A small image classifier, trained from scratch: arch resnet_bottleneck.
Rows from block 6 of a small image classifier, named by matrix and row number. Rows with one number belong to one channel. Each number is 500 + 50 x the weight over its row's rms, rounded and kept within 0 to 999. All counts start at 0. Numbers have three digits each.
After each channel's rows are labels from the 100 images, of 14848, where the channel reaches its highest value: "peak on" is the class under the peak. Only what is clearly more common there than usual is listed. The data: Sentinel-2 satellite tiles (TerraMesh).
# convs1: 3x3 conv (model.blocks.6.convs.1.weight, 96x96x3x3, each kernel summed), inputs 0-95
# convs2: expand pointwise conv (model.blocks.6.convs.2.weight, 384x96x1x1, transposed), outputs 0-127

convs1.48:501514531413532544534536488547561501451394545461540479417564489444530590489463458505385597459495589577522485539527544559425474590510481526446526453506567558526463473582491508472554597486452427571404530495556529555529480499483519482485360498495554494536506548510507512543476540585557544490
convs2.48:561466456439605430521546492447442542499526440593522539522561555581558544529556430466552503459571438534471470505493389599489522518540521483473534583457588511509550491593502522465506475493492459522495451465585557524507474552571555535499512547469440527467506545410455430404503506519473504604506528507420385460608472454492552548518539611499462432439463510652515516459479525482459496440470
peak on: water

convs1.67:543511456503392428515473528466510490552546502538456465633492461485440470366544540486432448508445407553491446507481480548497499509534486445519419523477452490469467520398437482484499448462565454414481557488452473456559431508523508425536551543451517643549563358490520509479503482474461481513
convs2.67:499418421491674519487486456500560451498486465518495485395566409514540535501507664569554446470466502543491472458393501527474517474547574538479477514478378478450519452583476523394515447466501580503478559528402373551528460564518423497521498517524548487475481568493485474511495536474495521509514457501517440579606508494527472484448519625513499510498454496484495533471573543541521434495517
peak on: trees

convs1.14:444492537551541467540441501430468426462449589456462490426477493431499450466449546515488428535550539559522486486551589522530506476423461451496475487388461414608456539579542453524525566442547396469464581464516553542496495421563401464491514521478512456559490546493567464451445527421421543511
convs2.14:477517577543425428429526540465563466442487480428573384487588506465517496521584479461541517481576502508454495518529523507501517581540513495559531515499522535459532461522495448478433503576621440520575447536499488464472517364549384549467528441593530476475526485485525493548500465509570536485440530496398485593451532496592566504472457427541624504479506553488546490519435545438440577495459
peak on: snow or ice

convs1.46:540553490550550511439502409442532491427409563514445441517429503450473486396437552478520491624474521593450515538513494456550507392471515480413566607525506501527440546464505484490378542479507443522560510509529480509504528503490468486552513582469413579478382518560521446426532513488507507453
convs2.46:552494557537463526442498478473494456544405489490506489513528500376438575473529523457442448480563531577478507497543501412563512574526460536513427507521549483500523579520574531526468574511559502488605498505542480594441505555460397477498414471440557442502527463541491570490489635508522565458551429531464509559501551460457508561497555533414569528534531536571450533507466467487422567515414
peak on: built area

convs1.65:441445422603486495363486556524414432514506409418533440516470445461480447539513441507558397556484531483512476488434520524480552467581496387492429459476498474416444484413467545505475546474591503500530520459435536540443524552468555469463510502531474591477536494419414495559502507520525573495
convs2.65:523520561490551522602483445495456560503518591453409538469523450443506434458560406496408382486506524551487492511434511507443499591528543458508531570454564486495488432513521445514536564593524471453540497530421597507541573485485395466518483500601613464520464493524479437515480510520388397535493477561507556478561544493370538486557499528542544508511522535471397584489558467443591539478528
peak on: built area

convs1.52:478393493376472434491439513476459480461497448401372551471532527418500447534593509526468521521474517533449500491497597530591532517481567449489446418522501401445453504495555476416451525429516478519543442478528552536495531489489544499481526399534489547483445460516554422403418550531508529445
convs2.52:375462485521475509573496435550556473460504519533656502469545519539487507544535611525514506473460496526490558524489443511498608563494489519593481547483606468506489495517549511505413491479570453450535462473470526492556538522600507543487437529513504446460434461555479512574536493372512490542490442488524483415524563602534390546547480491615520510515473564482544492493468471512485443436474
peak on: crops

convs1.36:495517421461503490497456562481428489554444540541497476512505605503509545494510482494403391466463452499520507530515561451519499529507544410478477489466529481396604389472491415445525436460544484547440577407568566435485487519505463475408531419532597514463536485441514557557411444496586486489
convs2.36:469493515531517522533501459495391519585480482442380527503471448479527497549675525482462389461513524507493431504476528450522529565543521546494455515458435569501413495553568517502529538429450487465531533531502494507429550492600517549556536336487554481459433494474482525503563449530447522517488481491532523539581414538466505421578589431492460476480579456490436512477519478430506504522354
peak on: water

convs1.53:510560499523500584513459578547521497434469531379478522472506413455503467543533474503471505526541457479530449491514480473600532519588501562520500454516497374489493553466593550466482422587519537493538566467464475481530535444455518532534398414536426536501555461528429457592475402508420438603
convs2.53:379543463530523542461489446600574493518510572530455535440568480479474384467582484431534444489483475576598490465458549516499484552557426519483479548451436603444469491460454460514496476478522498441517538453478473455555546512523533599514554372538492522509444485447595482537527526532480471549515497501489464448487436427401478575533486541595484464485517509470481528489547497471549479508448
peak on: water

convs1.7:462444565534441551509521486517456494481392487587461453552508580500434521521443533489543567421533515349482475576457545513451515470498504484432453446482531438464457480428511521492523456519488521488492589514533543553496449404518527439479433494525512477551479553476605541496456535336481535390
convs2.7:556506511471506587498502445467482475491538462571465429485496545519550505506484488570518508517578453473478504561574487426474587488490513527496475452542473516511398519514609488519538490440522503512503485544491421583475542392552490467559418464563508432453564435585510551438555450393550501506476545505498593516440559450545521490484517481516567578502608492582519504432375414547461586465486
peak on: built area

convs1.57:510461365507487555450533541479504453379471424475531453593425523449486597464472428563448512485484519511473465455525514638526475556433546554536522454404518437495564495552524490542559568477493415427542428556494478543518520429389463532470557515441463536548542453534476545510476466522501523506
convs2.57:558548574480468510535501516501497497557550490559452568450448506521433506563418509468477477550528469465510527496477530504459484551427571603391583438492432559509435542505462530632464485492507535505495536496513488566508506400416464484555511562528585492510458472482490429423458514427420493462526475500471450501464569440522478557480525562494430464551510438469423578539539499539476639547529
peak on: water

convs1.84:513496464598454444531463545407498402480521488480524436476464459513436476452478460455386483459492407543531450526434485498506477592406538503407501484466522461526530603450514476551425456490486447423498517510495409525539541363470488404569551485486538509467585504421515469538476471544546567544
convs2.84:415489456490464451437450431551536508507567515474612609442496540478506521524492538456438502555524553504515444502500511459458436526461602459497474488422363456523520501590485472463578503658593583521414485484436526571526464566509498503522463504535456490553436520535536333537453569521533505545548578560489412502616473457559576396505479577469425429504490486490535451559444455520474555458483
peak on: clouds

convs1.51:537439461487392539495541493489487449438442586512490528393481534533523495551488444486514466484526474472425499505473471577498527513458443455574472492534489490425492523528426504511557413509456470517442473461525440579430412545517520413479525597511592439499583417447518626461464388494424438515
convs2.51:508511515579564498336532545547486544550419442469560480564527485393516494558533502495462415460499462480495523516533503428481553532365456488419510585447571496513525494495556537504473579492482512498444556497471490476498703522605482512486480469602484508445561508552483408483513481473513484511502512535516464540446489520499489517549511393549478500566552506449544503516550478428518549571562
peak on: crops

convs1.91:499583411475480450554505482428482504576529555542470511494421433610531536422493488475426523524521439492561505553499564482493469532490595506533494528456546524504545650486452396484461465424437490424444450490521462501555488530459424488465556563510658494551567465527468551524499530513561461510
convs2.91:510530444445454412442452526530555520448442553411581472591527483556549515425584466468497537469472525458448444486528559480447459458523500525495501494546511517523629568449541460500467552509521428523434503485589608557522490542461474510485489511453500457505508575412436503491563499547398515557461481448378485504471509521520550490506507475466472425398414544406496468611503392530504530475492
peak on: trees

convs1.15:529504501485533508429552365513404475455525395499518460462425590492545519527399440531541426517491502527500556507600452505382483576469446440536464479469496535500523530535490595521524579563498511519472511485476567446449502530569450458477523484520601384431511415511521451552436519518473548495
convs2.15:581592503467479419493564537601421497437547572519397544528445560542515490602437485504577519448479469473516489478561550489481511479468592504480574476512412498535511556448545504504518509493509506468542507553464512627509485432509397510498513391506486456582483624505520493533485521428505397405496467516448484425535480502419514446591507509542537360553538516534527499522465558438517571496419
peak on: snow or ice

convs1.0:507621455393423502532428507490574522558520560504533427500477495522527510521584476472536487401537409476512434531569519547526592599524582443569475578506450522485506418501480530503623506420536587457439531499503487426510470496479513571441455454528578489486557498468443447493515519525529514573
convs2.0:482498481416430509487500493547465510482483522538540476581558455420528442475605468478491518528434497445450524531501535481554531490511453542474570538498483527404565552516582510504489518442486433463420523516553539484469547430592435477555478498486517490462532459468556406507490499449561522564519493457454490501456510481516508487438493400521447481478422512478594543479466455400441415528430
peak on: water

convs1.3:430463502407532562547483560469456455441429465474493370506483503455465405452483494478575529576427451484563396425440469512559549552515466449429541558612564499530477463432498457560426505500512477485546542530518509510482460430510418527500544615571548510441519480484538459453533472495474576460
convs2.3:477535504478425548482504488561578561519446551530459527463498507461503544505550450444471486565547541493478535500604555600511527414568553518504610493523623512565525518504501504538423591626582427503523560562438433522492515546408534498581496468452476462530511552524536477474449506456349541440470544537417526563538468541365467491502517425500540563535510409551471454543465587356395456525431
peak on: clouds

convs1.5:425458419425402488477463442466509575395517462416528393517471492393482511572507509431517573531486600457508477491465519456515536540513518505462562514540554455466448471410545487510428560539518534578443461467565561521487461455453415548580505549476484583431421458508532470448544474520517437471
convs2.5:498495485508516551487494476455473496558509518522574536434555476477406523542570642558437504534423479560456540569472578425460570548451379566535536505447461606499533491499579466525406569499554555463566562524536465448480484546526537492455389538525535488564525472522525506463584553534477456514548394515477501558537570448479436482473543397591469544515510415495485458475515511470432431467480
peak on: built area

convs1.54:449488507472430344457546572513516514463449470469518435484593541527496415584535449531579475537462376401492410532474562530577499516530491490488468502594481396513469531491443453468419433493500469475510545505559524546496486435551539466459514486534495502475618461452471550556490491516447582537
convs2.54:459560485461509546527383580543511431511513499445548605498498522498438468528469526537554577556467521526531499471501544511489484525506522418468496448507560534525463481496402433489510384458448519557502495469517492456458494520446463440578555547470526506523410574514455564499503524515510520593484460401549543512546491452409485526564455475539495600537496506533454502539493426514437466656563
peak on: clouds

convs1.71:455436513619527507390503492518464504472454447483551474489408603446462567523485502573576473525438535470560561461461463454435418458501435483403546564521548497495492486458540557468461507404613458518611453477501536443449458517510572464492470471438434497472427521571494462546523524480508588494
convs2.71:525426539452429541439529465536538606482448579596559462525500566502487468453407564473385483554437415446455517445523417427494516526487512477511575522450356540473486562457500445446497488482466427465580496414469445449508442540438586565556529472385512403510473516548501550545531545436431461509480550551512489447373528469499457444515404553490579492448481513477536462469448464502518476428468
peak on: built area

convs1.59:506530547465553446494490489442562577568577519475435529524407520474369543506525550443451437516517511566534435515489603556507407570445490551448500553454506426474473501513464422490528525556549475514436518517479487511580508448494578600481464458434443667511448546524498514456433459489486493512
convs2.59:577544522476471468508430546481555497451447582505444451454474623571401546524504471437549486517496543480460440516561437449531544577490487585582493565510520547401480474392436495502497422478469478566553506575549534393544477491487502498533597455538476489542498581413511429526494468575577418519440582467528518443470543594376533600574477471542495518360535519492455469425540424497489631525486
peak on: crops

convs1.74:500492482621505573449532587545457456536544414515523513535458545513409449610493485411534457458475453530531432499424526449455449488507542504518336465455563463481512544492492537507478536450475424550505521492503459530417538540438588461498523476462461477468488417424451465522413495511502612556
convs2.74:484489543554526443564391461495509580537541450517433564473439502519514519504406473540463459548584488557445561530488463446468443487592537441599567581507529482574514528525478360476440499577450551499566585535474439594638587525555537510500512472560492441478519521551463541460482467541608445579455553561527487518476451499489567505498460485561549517505434448548574484440538508526621444409531
peak on: built area

convs1.9:486494446510562558546428452537506541593483453571485451491590504473447457413502500543491484560476504471481577532391485409450443515485479431466566447546497553402569468410633564456529468457443578520569533535452494476434443483539431411507528499520502470489439512567490448511534504482499505403
convs2.9:411520529500520483462485477466500504439492443460497436468484452511480543489516465489477424506434428473441501579495535476483521479527538434494534540547560526611410570468600628514575440519529491532392499496425538513513467527590436558501527512513502499439452467531487416523414512495520492518525472503515512483506418460621545483565566451463566498485556527532548430573460535446472495501425
peak on: crops; built area

convs1.34:433502431494481496484539560606544465567529488521520506488538486477426429437505564417492436524582504480543481467459547465552450427484530483507452465464580558564542548552553508465522545505414478451476453469461427575468617513486468518574454471409537604505504404474408419492505502496583564439
convs2.34:477495533480442442412521483452529463524576660541474581486551524556452486551572531571513539513603470592504472486489542557462604548455407489442492502514482473399482540458486466540465501502443449437599518472590400519535420535417556517458541619503478420451602461555548355544517459487519538557534494477501591549455530526443491515522500510598519518485479510510609460474467555517485481454481
peak on: crops