config.toml
image_size = 24
translate = 0.12
num_classes = 9
loss = "cross_entropy"
learning_rate = 0.0027
eps = 1e-08
max_grad_norm = 1.0
batch_size = 384
final_lr_fraction = 0
warmup_steps = 460
Rows from block 8 of a small image classifier, named by matrix and row number. Rows with one number belong to one channel. Each number is 500 + 40 x the weight over its row's rms, rounded and kept within 0 to 999. All counts start at 0. Numbers have three digits each.
After each channel's rows are labels from the 100 images, of 14848, where the channel reaches its highest value: "strongest on" is what is common among them. Only what is clearly more common there than usual is listed. The data: Sentinel-2 satellite tiles (TerraMesh). In brackets: how many of the 100, against the usual share in percent.
# convs1: 3x3 conv (model.blocks.8.convs.1.weight, 96x96x3x3, each kernel summed), inputs 0-95
# convs2: expand pointwise conv (model.blocks.8.convs.2.weight, 384x96x1x1, transposed), outputs 0-76

convs1.63:425508524500520505524500503391544536492371481467510479478498546433473486532516508493443435482460481518496509473520481429462460541524529575496498521493482472434461488497509473499554443496504525456508456460440552509522449474508459475490508532540541447567559528525514537545501561457579597512
convs2.63:573452474505517479470538491499436482515535437482594540441513472562500521500501542441583592501507515485516515446539522584517506499502545570489510416425588482543488474537490520529456512503471524446561462492506463450485542457470488459
strongest on: water (69 vs 40.4); flooded vegetation (39 vs 10.2)

convs1.12:548473499494488367552475543519496526520439547439415503502475499489519491511490438471461512511444591474474519502481420438486501478538485425510542431505461486489549524512527527528462527516548557443517425453469560515487545517557537530548513487453447475540462503480519560496515507463580509502
convs2.12:511511590488492506432513453527511526545538490470530564513514499503480508578518540506509543497508548426501506497473438546536482511534557438502521515534437520464544533463473459498530489469487450541416486514492482503473454552467459431
strongest on: snow or ice (71 vs 20.6); main land cover: snow or ice (54 vs 14.6)

convs1.93:516465437476503500562553496583447511482543470571410510528470441467497538447492466506510493509496526565466447421501534505508503464539553472568554503461452521485432540428516538557445524528519479469483551459516527451551436476547548503509523443498526478503479469532443578519474520465466556457
convs2.93:466474511543502532527506493488518549524459441501472501500539468535479548477474544495487497523471516497500555419449567501507486512500512501473466568437456498468482450502465515501508411491480523555435492483518550492479427498573494462
strongest on: trees (91 vs 58.5); crops (77 vs 38.8); built area (73 vs 37.5); main land cover: crops (44 vs 20.2)

convs1.41:479494436529559470492404457458505426539495455533480432428511490463590462507579469502436483535558514542528471542459451430471518451536497504471492531502518520515509489405505532571521581480458524546462572497468482524451493521486510450492483492494505442521560463559470462533489465505494455498
convs2.41:516501558457520495518530493489479416456565561532453485575517418509513559579481568497547478455484436510441476515463482419499533558416497506444529445515564463536520497577530481569534424444470531460449478507582498537527526507571515553
strongest on: built area (72 vs 37.5); crops (70 vs 38.8); water (66 vs 40.4)

convs1.15:494516570496473518510511507574477501514465400467556473412505472458524551445525461456526532504507505507579511464444542430561567530498524490444580588432495542510461460534512520563484469527511535480483467527503415469517544480472474476526486503544508475506455526563445453456460502460540520539
convs2.15:487544455457436538494460469472492403519559476530536486501524532533473453508480531564472581499443517500464481498501478485498505475502470524472536463476521477430571500432512478484507455466534584526437481529495535520523545557474511489
strongest on: snow or ice (80 vs 20.6); main land cover: snow or ice (66 vs 14.6)

convs1.92:531479503498537542426486510451481517568458441524558556481511526501505516499539506477442405520486503519479489466508397496487486541507489519474572479516443517461580408534486488526490448460436431479572514462457456466502440496514455490512504498530524398444516486469460498543514456531551553449
convs2.92:459479501440517478515495587504551536571425473414537540437469498518497579464479554466485513501539481525457487525524502460483435477486525492470569429558485492514403479488521507511492513486461521547531528458579433539513584500524475440
strongest on: water (66 vs 40.4); clouds (49 vs 15.4); flooded vegetation (33 vs 10.2)

convs1.6:524561429459487442501503476490534518448477506449612459479501476585455519454508514553498475445522517506460518529448505516513474488438463430465523465415485451483482459590443505483595447475599541529525471493479456471524497502489539415458476509505535504454503498513493479484459473475513459452
convs2.6:484493458564511483470542505518507490507547498429513522472486507484462558487541415497512451522485555500500527469460543468494459508434521436497498499585414496479449504448489501509561471538520548517475563521553510428519379440500470487
strongest on: snow or ice (99 vs 20.6); main land cover: snow or ice (93 vs 14.6)

convs1.88:490520499464501505489509463427511401476581501565507495561483449451533478504524486528470468521506463538512535527479551521523459528455499481473518510464494517462519495455550451549494593510499502525504520599469517485490436533531461490485523530560481584558557536509442452468466555503474617579
convs2.88:578511535470530524519523473475459541491548544483538514507510442504469418492499544528492496431418511503534512560520458453461534513429490517432511508489500482410539457519535541556481539530468427559431544486462490518484404506489528437
strongest on: snow or ice (57 vs 20.6); main land cover: snow or ice (50 vs 14.6)

convs1.87:551392475435486516524448537514534489507504464569542471499430460446602489497470487479398586456502518474467500507550467475499535507424508562507468531500544489572499467479511523554601485496453455471459465530463513477446432497522521536497496532503475507473489482445480515502517483520456552443
convs2.87:446499530453459444582481525505466552519493500472464484549530463508436487519432507449559489480445533496478431490505447476475488480559460451620508450541488493520571483477491459520568495520485536514579547483508524506530507493515481542
strongest on: clouds (97 vs 15.4); main land cover: clouds (62 vs 2.5)

convs1.71:513506459476482533477537534491453416441475453526489485431450469471476464497529513552514574524485446594437439521543527543455546468548540469558474454542516596545514469480441540500453511429516498537467461528532535530484485532493499513553579474537473478526504468506541449508449555459487442461
convs2.71:495486527536509521480478467460512513563489488502505522487420469548485568500507526531465474521509528428486510510513462491511533540490457450526471519477526547492441510489468469530511516436492435483447527469483484473533531467486428503
strongest on: clouds (83 vs 15.4); main land cover: trees (48 vs 19.5)

convs1.54:515452507450465568509488553440632506548432499495532493506481441514459486495477423540483456488457460512459476497536456485533495458483516508507489536504495457516515450545514528488519503455468491390566413505531518515478520504515529464495614421511495500532515566518474483493443560517516504423
convs2.54:423483435515583500489523471476483498524545436496546506550426449486442529465472517527533476606533533475539539506511513470472506457495554547458547505587497478523441508528459578499477548590541526545495550456506482473398544506530463483
strongest on: water (75 vs 40.4); flooded vegetation (49 vs 10.2); main land cover: water (33 vs 11.2)

convs1.14:618428462439526456479459398517537523470497494466481472507504500527597454430533517484447471507488470537486517503471480476472506489443496520479556490487572477479536517470489514459474479507455489487430490460440512521470490488424470470517525536502503543445493493403486486560491606491476571540
convs2.14:544452544498456514442488493488476519514479553524556433543499445530441531500551394490519486464489452477544523535531566555524458517537496419483472557518472498488511509434507436540571535498501518403525508517516417523519499438399517515
strongest on: clouds (62 vs 15.4)

convs1.68:511501483521573438484519564558431453512486451540518504463508517504517456456537513532495540486491491543478447446518533497501488487465510512644517443430512530560511497475540489491506563486518492513481519461566441534499560516485543567534563520518471369481580533517506489544484480463460525469
convs2.68:537453498532535452498459502526391450504481576521487505566459486507463489453496499462466561491536497532462524398517491513544484531503518491557517497462450535530481516483456459528518470416486501536543517462427515503507454485546519468
strongest on: clouds (57 vs 15.4)

convs1.65:431490444502430493511543443511492538468444514505447550447468478506460460493445508502496526496540492568505560495486490575569503522530515452560498468467536433586444552511476556493501459525523468443476446495572513566510454492538577506507485498439534490472475489477554492504416587497449485459
convs2.65:544554510501461514457512488487568418542488498533512515453495514524500513494503507538522503471435539500492519532436535565550525475457543458521535493509529542482558523519508463433557462484480447451430459487497490540516491494488452497
strongest on: trees (89 vs 58.5); water (69 vs 40.4)

convs1.19:508510483473518471498453537518505442477452522590467512500521470478416520437503534557492476424438531530532527433482502522477455464447508388495534458472452513551537517475524478515520539509527449492492605457604543450519514468531466531489556443500462441470526476472442511526532494486434513516
convs2.19:452513482523492498531499516540494515469442545486513483462449540513356519531510521465497458497552518449563477520525518504511513540496559547518493535480466544487543476397408476456546516542522443455572436422485480498516449503574488500
strongest on: trees (89 vs 58.5); crops (82 vs 38.8); built area (77 vs 37.5)

convs1.86:533480482581529560530504438470585540465521523452484544498424507540554569520568475455556472453482482438507451412519501506498441487500501459477490478526520471460554493499544572482483476493481502447494469442524478499526495523468538518491540466445588531493425462432580469491467529487520575496
convs2.86:594457538516542484453596485533483588561535502510462481517472587515477513499572438502498502485552494448514464511523443472509470450534490543601455502576565441459492523498422493581528448501467486493545495457396541507481468492472485501
strongest on: crops (80 vs 38.8); main land cover: crops (62 vs 20.2)

convs1.43:534445420464470489497544540484454473459453457395527461502426453494555459557406520474470524493538483485467432546578410474495525557506476555484480498512498537508500502479504560456501443439529482514506508508477506453501434415501515496499511510493488506501547528505538517401476471523452553455
convs2.43:573525468533552544524500475456412491522480525556550497492528431545515510501454457488519476480455524499527520518425492422495536499494418492492475512512517467521517567529464502472431549462485550512529492468482450545446492566436493488
strongest on: clouds (96 vs 15.4); main land cover: clouds (33 vs 2.5)

convs1.46:468532537546443469481496497506539490540498536468507495489472477510464458421474473546424464492444503500467513531451552474560558423470497484484535579462523434534487475470465432474534474472543494492428491510470528513459542463521499477479468503539502507543643544471410483508571546510441544528
convs2.46:490558463514546430488552573481526510546543511506496509502543490497492471585502452473516560490513516550497466407462471452536494500452505481470471470533486579430470565569493458478485497486533478468442563501509485451523522553449466445
strongest on: snow or ice (89 vs 20.6); main land cover: snow or ice (84 vs 14.6)

convs1.50:534455474555476501526551470572574534466515549495505506548464566505507604546480490458518558489478518517504478461500473506571583447466532524469444543551477487509508541517576549551516504596523515550508535551457482467529569469520496474528556479492516490531450533537457528462554468546468577512
convs2.50:524458484528517421501509463453500508550479503510449443484418505515460530428576473403533551503529479488543522398532486477499585465553461485503512488504458491438478547497442538473547510556469423457434498442452551420476500512517462468
strongest on: snow or ice (78 vs 20.6); main land cover: snow or ice (51 vs 14.6)

convs1.4:485510560598498542523486500460461538489480505493477515512513532485466460460450443461487547498514578447543466458582453527513544514546506511408501510560577514499559540526490606463459431510456507445496457459518466466546531464493463521431525486475501494531507546448526506485442479494509490601
convs2.4:471549425524561452439508539495464470520496496482476495503486582552541494538478503495460523548464512462540532523496512520478443501427461497459506509545438527426477508522392538545448505473550543522540546482512478421543522471432492484
strongest on: water (67 vs 40.4); snow or ice (45 vs 20.6); main land cover: water (33 vs 11.2); flooded vegetation (30 vs 10.2)

convs1.76:511478445457475481446429511562439439478468446491491493526469509532502449579564508491469488440413465426531517481483586526454504514537472503541477524527522449535433484566509497484446510507460549443562573445505566480515519550555510519543542521541428509478493525515526466529526543495502467437
convs2.76:548450464428529559569482540534564486517447521507557478422484423503464517524506550490523456518455485552501478485484465512503525433454465486474531517437533502518544471497501513495552526550501491483475504500503519481475532416519452477
strongest on: crops (86 vs 38.8); built area (83 vs 37.5); main land cover: crops (46 vs 20.2); main land cover: built area (28 vs 4.6)

convs1.73:547552497516468534518477539420583515504488571553537482472493523555459536525500483441493552536499479513542587494519499512523564536554567507497532464472490517456489517506572475532456529507515524484519551489415502517480633527533477412519572427467472443487502466467503511471512471523459508556
convs2.73:434540508505513424483506463538471424510411522554489474441513443500517534505447479454484470546534517440545510475514539508408579531542542511493478454525414506532480553512508505452519411545515486520437475502545530510480561513535487450
strongest on: snow or ice (81 vs 20.6); main land cover: snow or ice (53 vs 14.6)

convs1.49:490540549518509465565411492500479513452511504509514473474519442569539489497531567518474452464535482508451472493399466495474498484501492503541537534508537471418538439441501435501524479500492521543447470436432449455491497500493494556526458533606491565525569525484493401491523461496487422491
convs2.49:531466517498500543461534480436485453516462509478425555566471490522471478533482476490519470423416539538473454502490516600523532505568484495490466382486483456457496463501534450487509463507460481505474442469499508450442460499450473533
strongest on: built area (74 vs 37.5); crops (69 vs 38.8); main land cover: built area (30 vs 4.6)

convs1.79:489490491421445505424535509559465495476510447488538557506580557520478516495505508492518468528473504464536504486492448572499431438530484427444504526519519575477504492515505568503497508488486486431520507428512469471551553564503537583542468509452529429564534568566545472536529479511580514519
convs2.79:482488496548475465509559430412486531512464506468478496484480531536564508481493504488491522507530473482517545441502463495511461458492459486454541429467466593494474422551530478559461458443478541532452514502444556440443518494472475491
strongest on: water (75 vs 40.4); bare ground (51 vs 24.4); main land cover: water (41 vs 11.2); flooded vegetation (26 vs 10.2)

convs1.74:499422431503531522471541550490442495479466375469484523487522498505589488604447458520508576501540464484537556453501484493469511569487548500494486463553526522570491531454513528519481490477517457500459519464499521480498487497518461526500487498625513472518440508485544507418508560544489489429
convs2.74:555537484500550517506467458501467545489444502432563474454442503467506481536511539463567555459520503400516542526481464509528504517472471510529498493518615480571493559475428555492476496572551465523527528506483577504497486504563471488
strongest on: clouds (97 vs 15.4); main land cover: clouds (39 vs 2.5)