From a checkpoint of a small image classifier.
Data: trained on Sentinel-2 satellite tiles (TerraMesh), 72500 training examples, 24.4 epochs.
Rows from block 6 of a small image classifier, named by matrix and row number. Rows with one number belong to one channel. Each number is 500 + 40 x the weight over its row's rms, rounded and kept within 0 to 999. All counts start at 0. Numbers have three digits each.
After each channel's rows are labels from the 100 images, of 14848, where the channel reaches its highest value: "top examples" is what is common among them. Only what is clearly more common there than usual is listed. The data: Sentinel-2 satellite tiles (TerraMesh).
# convs1: 3x3 conv (model.blocks.6.convs.1.weight, 96x96x3x3, each kernel summed), inputs 0-95
# convs2: expand pointwise conv (model.blocks.6.convs.2.weight, 384x96x1x1, transposed), outputs 0-127

convs1.47:521503560547452491548541465472477520449447549507507453481462518457535495481490462478489547462560547491517498513655421532482513556519496588539507480513502549498571521473486474445537484529501629509487492579491451446543478469452502430491485496504508555508534472492529486468490494544505472518
convs2.47:514538517498468495451588455490528504498478434491507474440462555493449517495503482487468463564520483545447533539570454444510553532445481559535566542438521493454523533502461482477481502469557466517477511375550532417579502529496451484520576461488471444529501508520493494465528503436464508510520468534533525549453439508501526453471486489506551516442487537543498474542420464458454521473475
top examples: snow or ice; main land cover: snow or ice

convs1.21:485471515454454457452481484500506522505451537541489459428511521506504560512492433569513497545501463530611495451556489516484484499564524374474472578491483514462532516525468492590513541556554513476465480464477554468491522529403545519492533511540456453460437545463513471527498472482449484539
convs2.21:407510491498524507478517431475468568490506421528457516468539493455508531426419535536498478522498578488459532484530513486482526517533503550515470411493469491532462516476532496518514484562477562527530454483479541462477537478450484591504497468465520482471491496463507585486559464541531435490544543525423474516520529510483530500535514514509501486511511406491443466456509472518532405543433
top examples: snow or ice; main land cover: snow or ice

convs1.11:486468424463548504525505507465482518454504499507523485454486512508537549533501552458467475418525530467563515514518467493509470511496474567543573517522476491474417509547524603509549582459509546481496488496511548512476503427480466541478587512414447406458512535441505493506471579543547470466
convs2.11:569429483548465497516501549478469498529517485454485478535458437570484461503603542472579521483494458516574426507482540485514483523530502534501451474464515467538543549483503497509471517491477465493504476500470414565497481470481490531515514488441476517525475461522542501520532476496460551483497463495522519491474590494510515537448491511496488455507597536470540501513508460473544500555399
top examples: water; flooded vegetation

convs1.32:521537469454502433517493461508550483480459588472392517456583463435538522537547472536432486540493535570563510456482466431520546531480499460514489490478534475501480521427523490496484436512509485488408507526453467471566433431525488430527531559529451499473550484499468481501516506524535534531
convs2.32:455470457565479450511460477482475441448429492563561525559480487572478540464478445457548429491451516547438464493484561573470470506499485544491487487519486488536412468472528516581463459498439509511481489476519457525484446534508510483499439522457491530451398510434531447495455611453490558485474477469523563409519516467469492502528519496480479443473510575481527492558516555482455536550454
top examples: water; flooded vegetation; main land cover: trees

convs1.33:506528488465475461369552505486428561431518555550476495500462547501463459439481476520515571463465416448441546496489475441528526507575493486566457482509515501492515459573475530522547474528454439526489468471465498515502518560490520560483488540521546517545520455501558551522490460451439511529
convs2.33:555526511411510491542511565553475522471498479504517484450529461480473484440496494527500496445594501513546462427487474358532520458521503586563567536531532483531481533506506510499502472500483482532572522479501548488460481474517526443559538479509507486491539504430488549463512456511556466480483523499494489464510494519395497487496488548410462513487466542523495534443489457509497546461527
top examples: snow or ice; main land cover: snow or ice

convs1.82:517497533445477565483543562549477564437483478464512531538519428484463521578540436523540565534450485529413484472576446543437499521525478549460494466571467523457546496510522558502502460498517517531536487527546513528559489496538551424555445511494457507462500563469480527440513449553475484520
convs2.82:480441473469497483439451585458534484473495469442502484471501500546529551500462425482493523426421496420447498527507510445527494529463497504511520535534468454437457495523509549398512509507523453534489536505492492422530508490542481428537525518433516532492466581385531497450508408543581524522575493513505519517511445463486517470421497520523491498469486482545419471492507475489560439489511
top examples: water; main land cover: water; flooded vegetation

convs1.73:499537466521514434412505555518518559488446546484525519521474475514502501561513514493490500496500490519507585488515516400518477532488541482448473529478513444564464523551514544489567518522520491496451427479501424497491462537462497609486528451519481581582406505514477527525426478520537467564
convs2.73:501504508477477563497522547492557423517502559520453540555540578486456510577465405538546529496525476416480499502557543554497512525503465432499526413546516496447482480478510525576504488452586449495535492526431473430540450520532407461429547493511472484547566491464520475486528482472389523522431495497450562546480445492451462536540528475544552540483488519476503497483480428479467432501539
top examples: snow or ice; main land cover: snow or ice

convs1.41:507440499531448592506478551447427495434526442535502432557471496499428462585508506511520495460476474452425483569442488531499408511428445565506525525495482482477471503508454531562532577446442516457544488526501515519489518500502499471519507476463492502447562495466552483492489460578477516490
convs2.41:494525459510500544517513490538541440453503518431592533512502466500508532439543491502551469501501461521446494519533454393523473484519459481528605560506588475402512550524497536606486501514469527469481454455522492469556605504539471523540465529487493459518480488533473503420522522494475491491477513521524485449511559480546526453471517441534511478559539491435489488509442487571561570443489
top examples: water; main land cover: water

convs1.77:545513525531522496480555570532542512548517510533504453485532524418494549527496525516520480519492511465514480465580462475547492568467493553416536522563518470525467555546533510481502502450491551466532434532510462422513453366495480528552506526509393452500558561473522466497471539510546488484
convs2.77:497497539517478531419532476474485488473492507520449520454493505542499471457532491479564497576528500452482468476507478509502429537480475504489492552502407467471465513442520502473507465466484474559473466449452499489460483526517497509502534541478469490462484559452566490467488496451494507518547551461455512568495542555475485459472450450445513428512636538477524472488474508505457523451478
top examples: water; main land cover: water; flooded vegetation

convs1.56:588538518482574581516492506474483508473469499421428538443537461452504536454492483475498531520492517476511499472550449504497515518513456500459496493529469527446472426513535538542534474555522507436544492535523424505483520447511464429547426499580420417483477483440424469526508505517432485508
convs2.56:494539563462485494521517474467481511510488452461411429521527553500465472543468485536515457466435525535485483503490482453525400486527513544472554513519406486462558511523558454508534490479513500543483469423540500481557535562456422475514535490514544528492504474473496530492534425462461508467464517531463472570503495554450575551498476548403479505495512534528506525460496557552514528512478
top examples: snow or ice; main land cover: snow or ice

convs1.60:546507387541540525460442537512490421513531506401463561484577526504423484462510510485468443475490519495526491505521564467442462528466470487501426509433436519452489451503509497494457542453516439459507476490477445463558454487498419476511482542495479510500511485479443519528480504565453579467
convs2.60:418473465521514539534512533479547580523472526471601472572488503508495465459508538596484453498551516416536455530452538576482511537534402536442505564480477520560493473538557600495548496505475508498485488471554526486515523494496520444471475519492489498562509430459548480483534467457449513602524558506537482536457456448522507484553517456471521521525524448500514466473570517486478529464450
top examples: water; clouds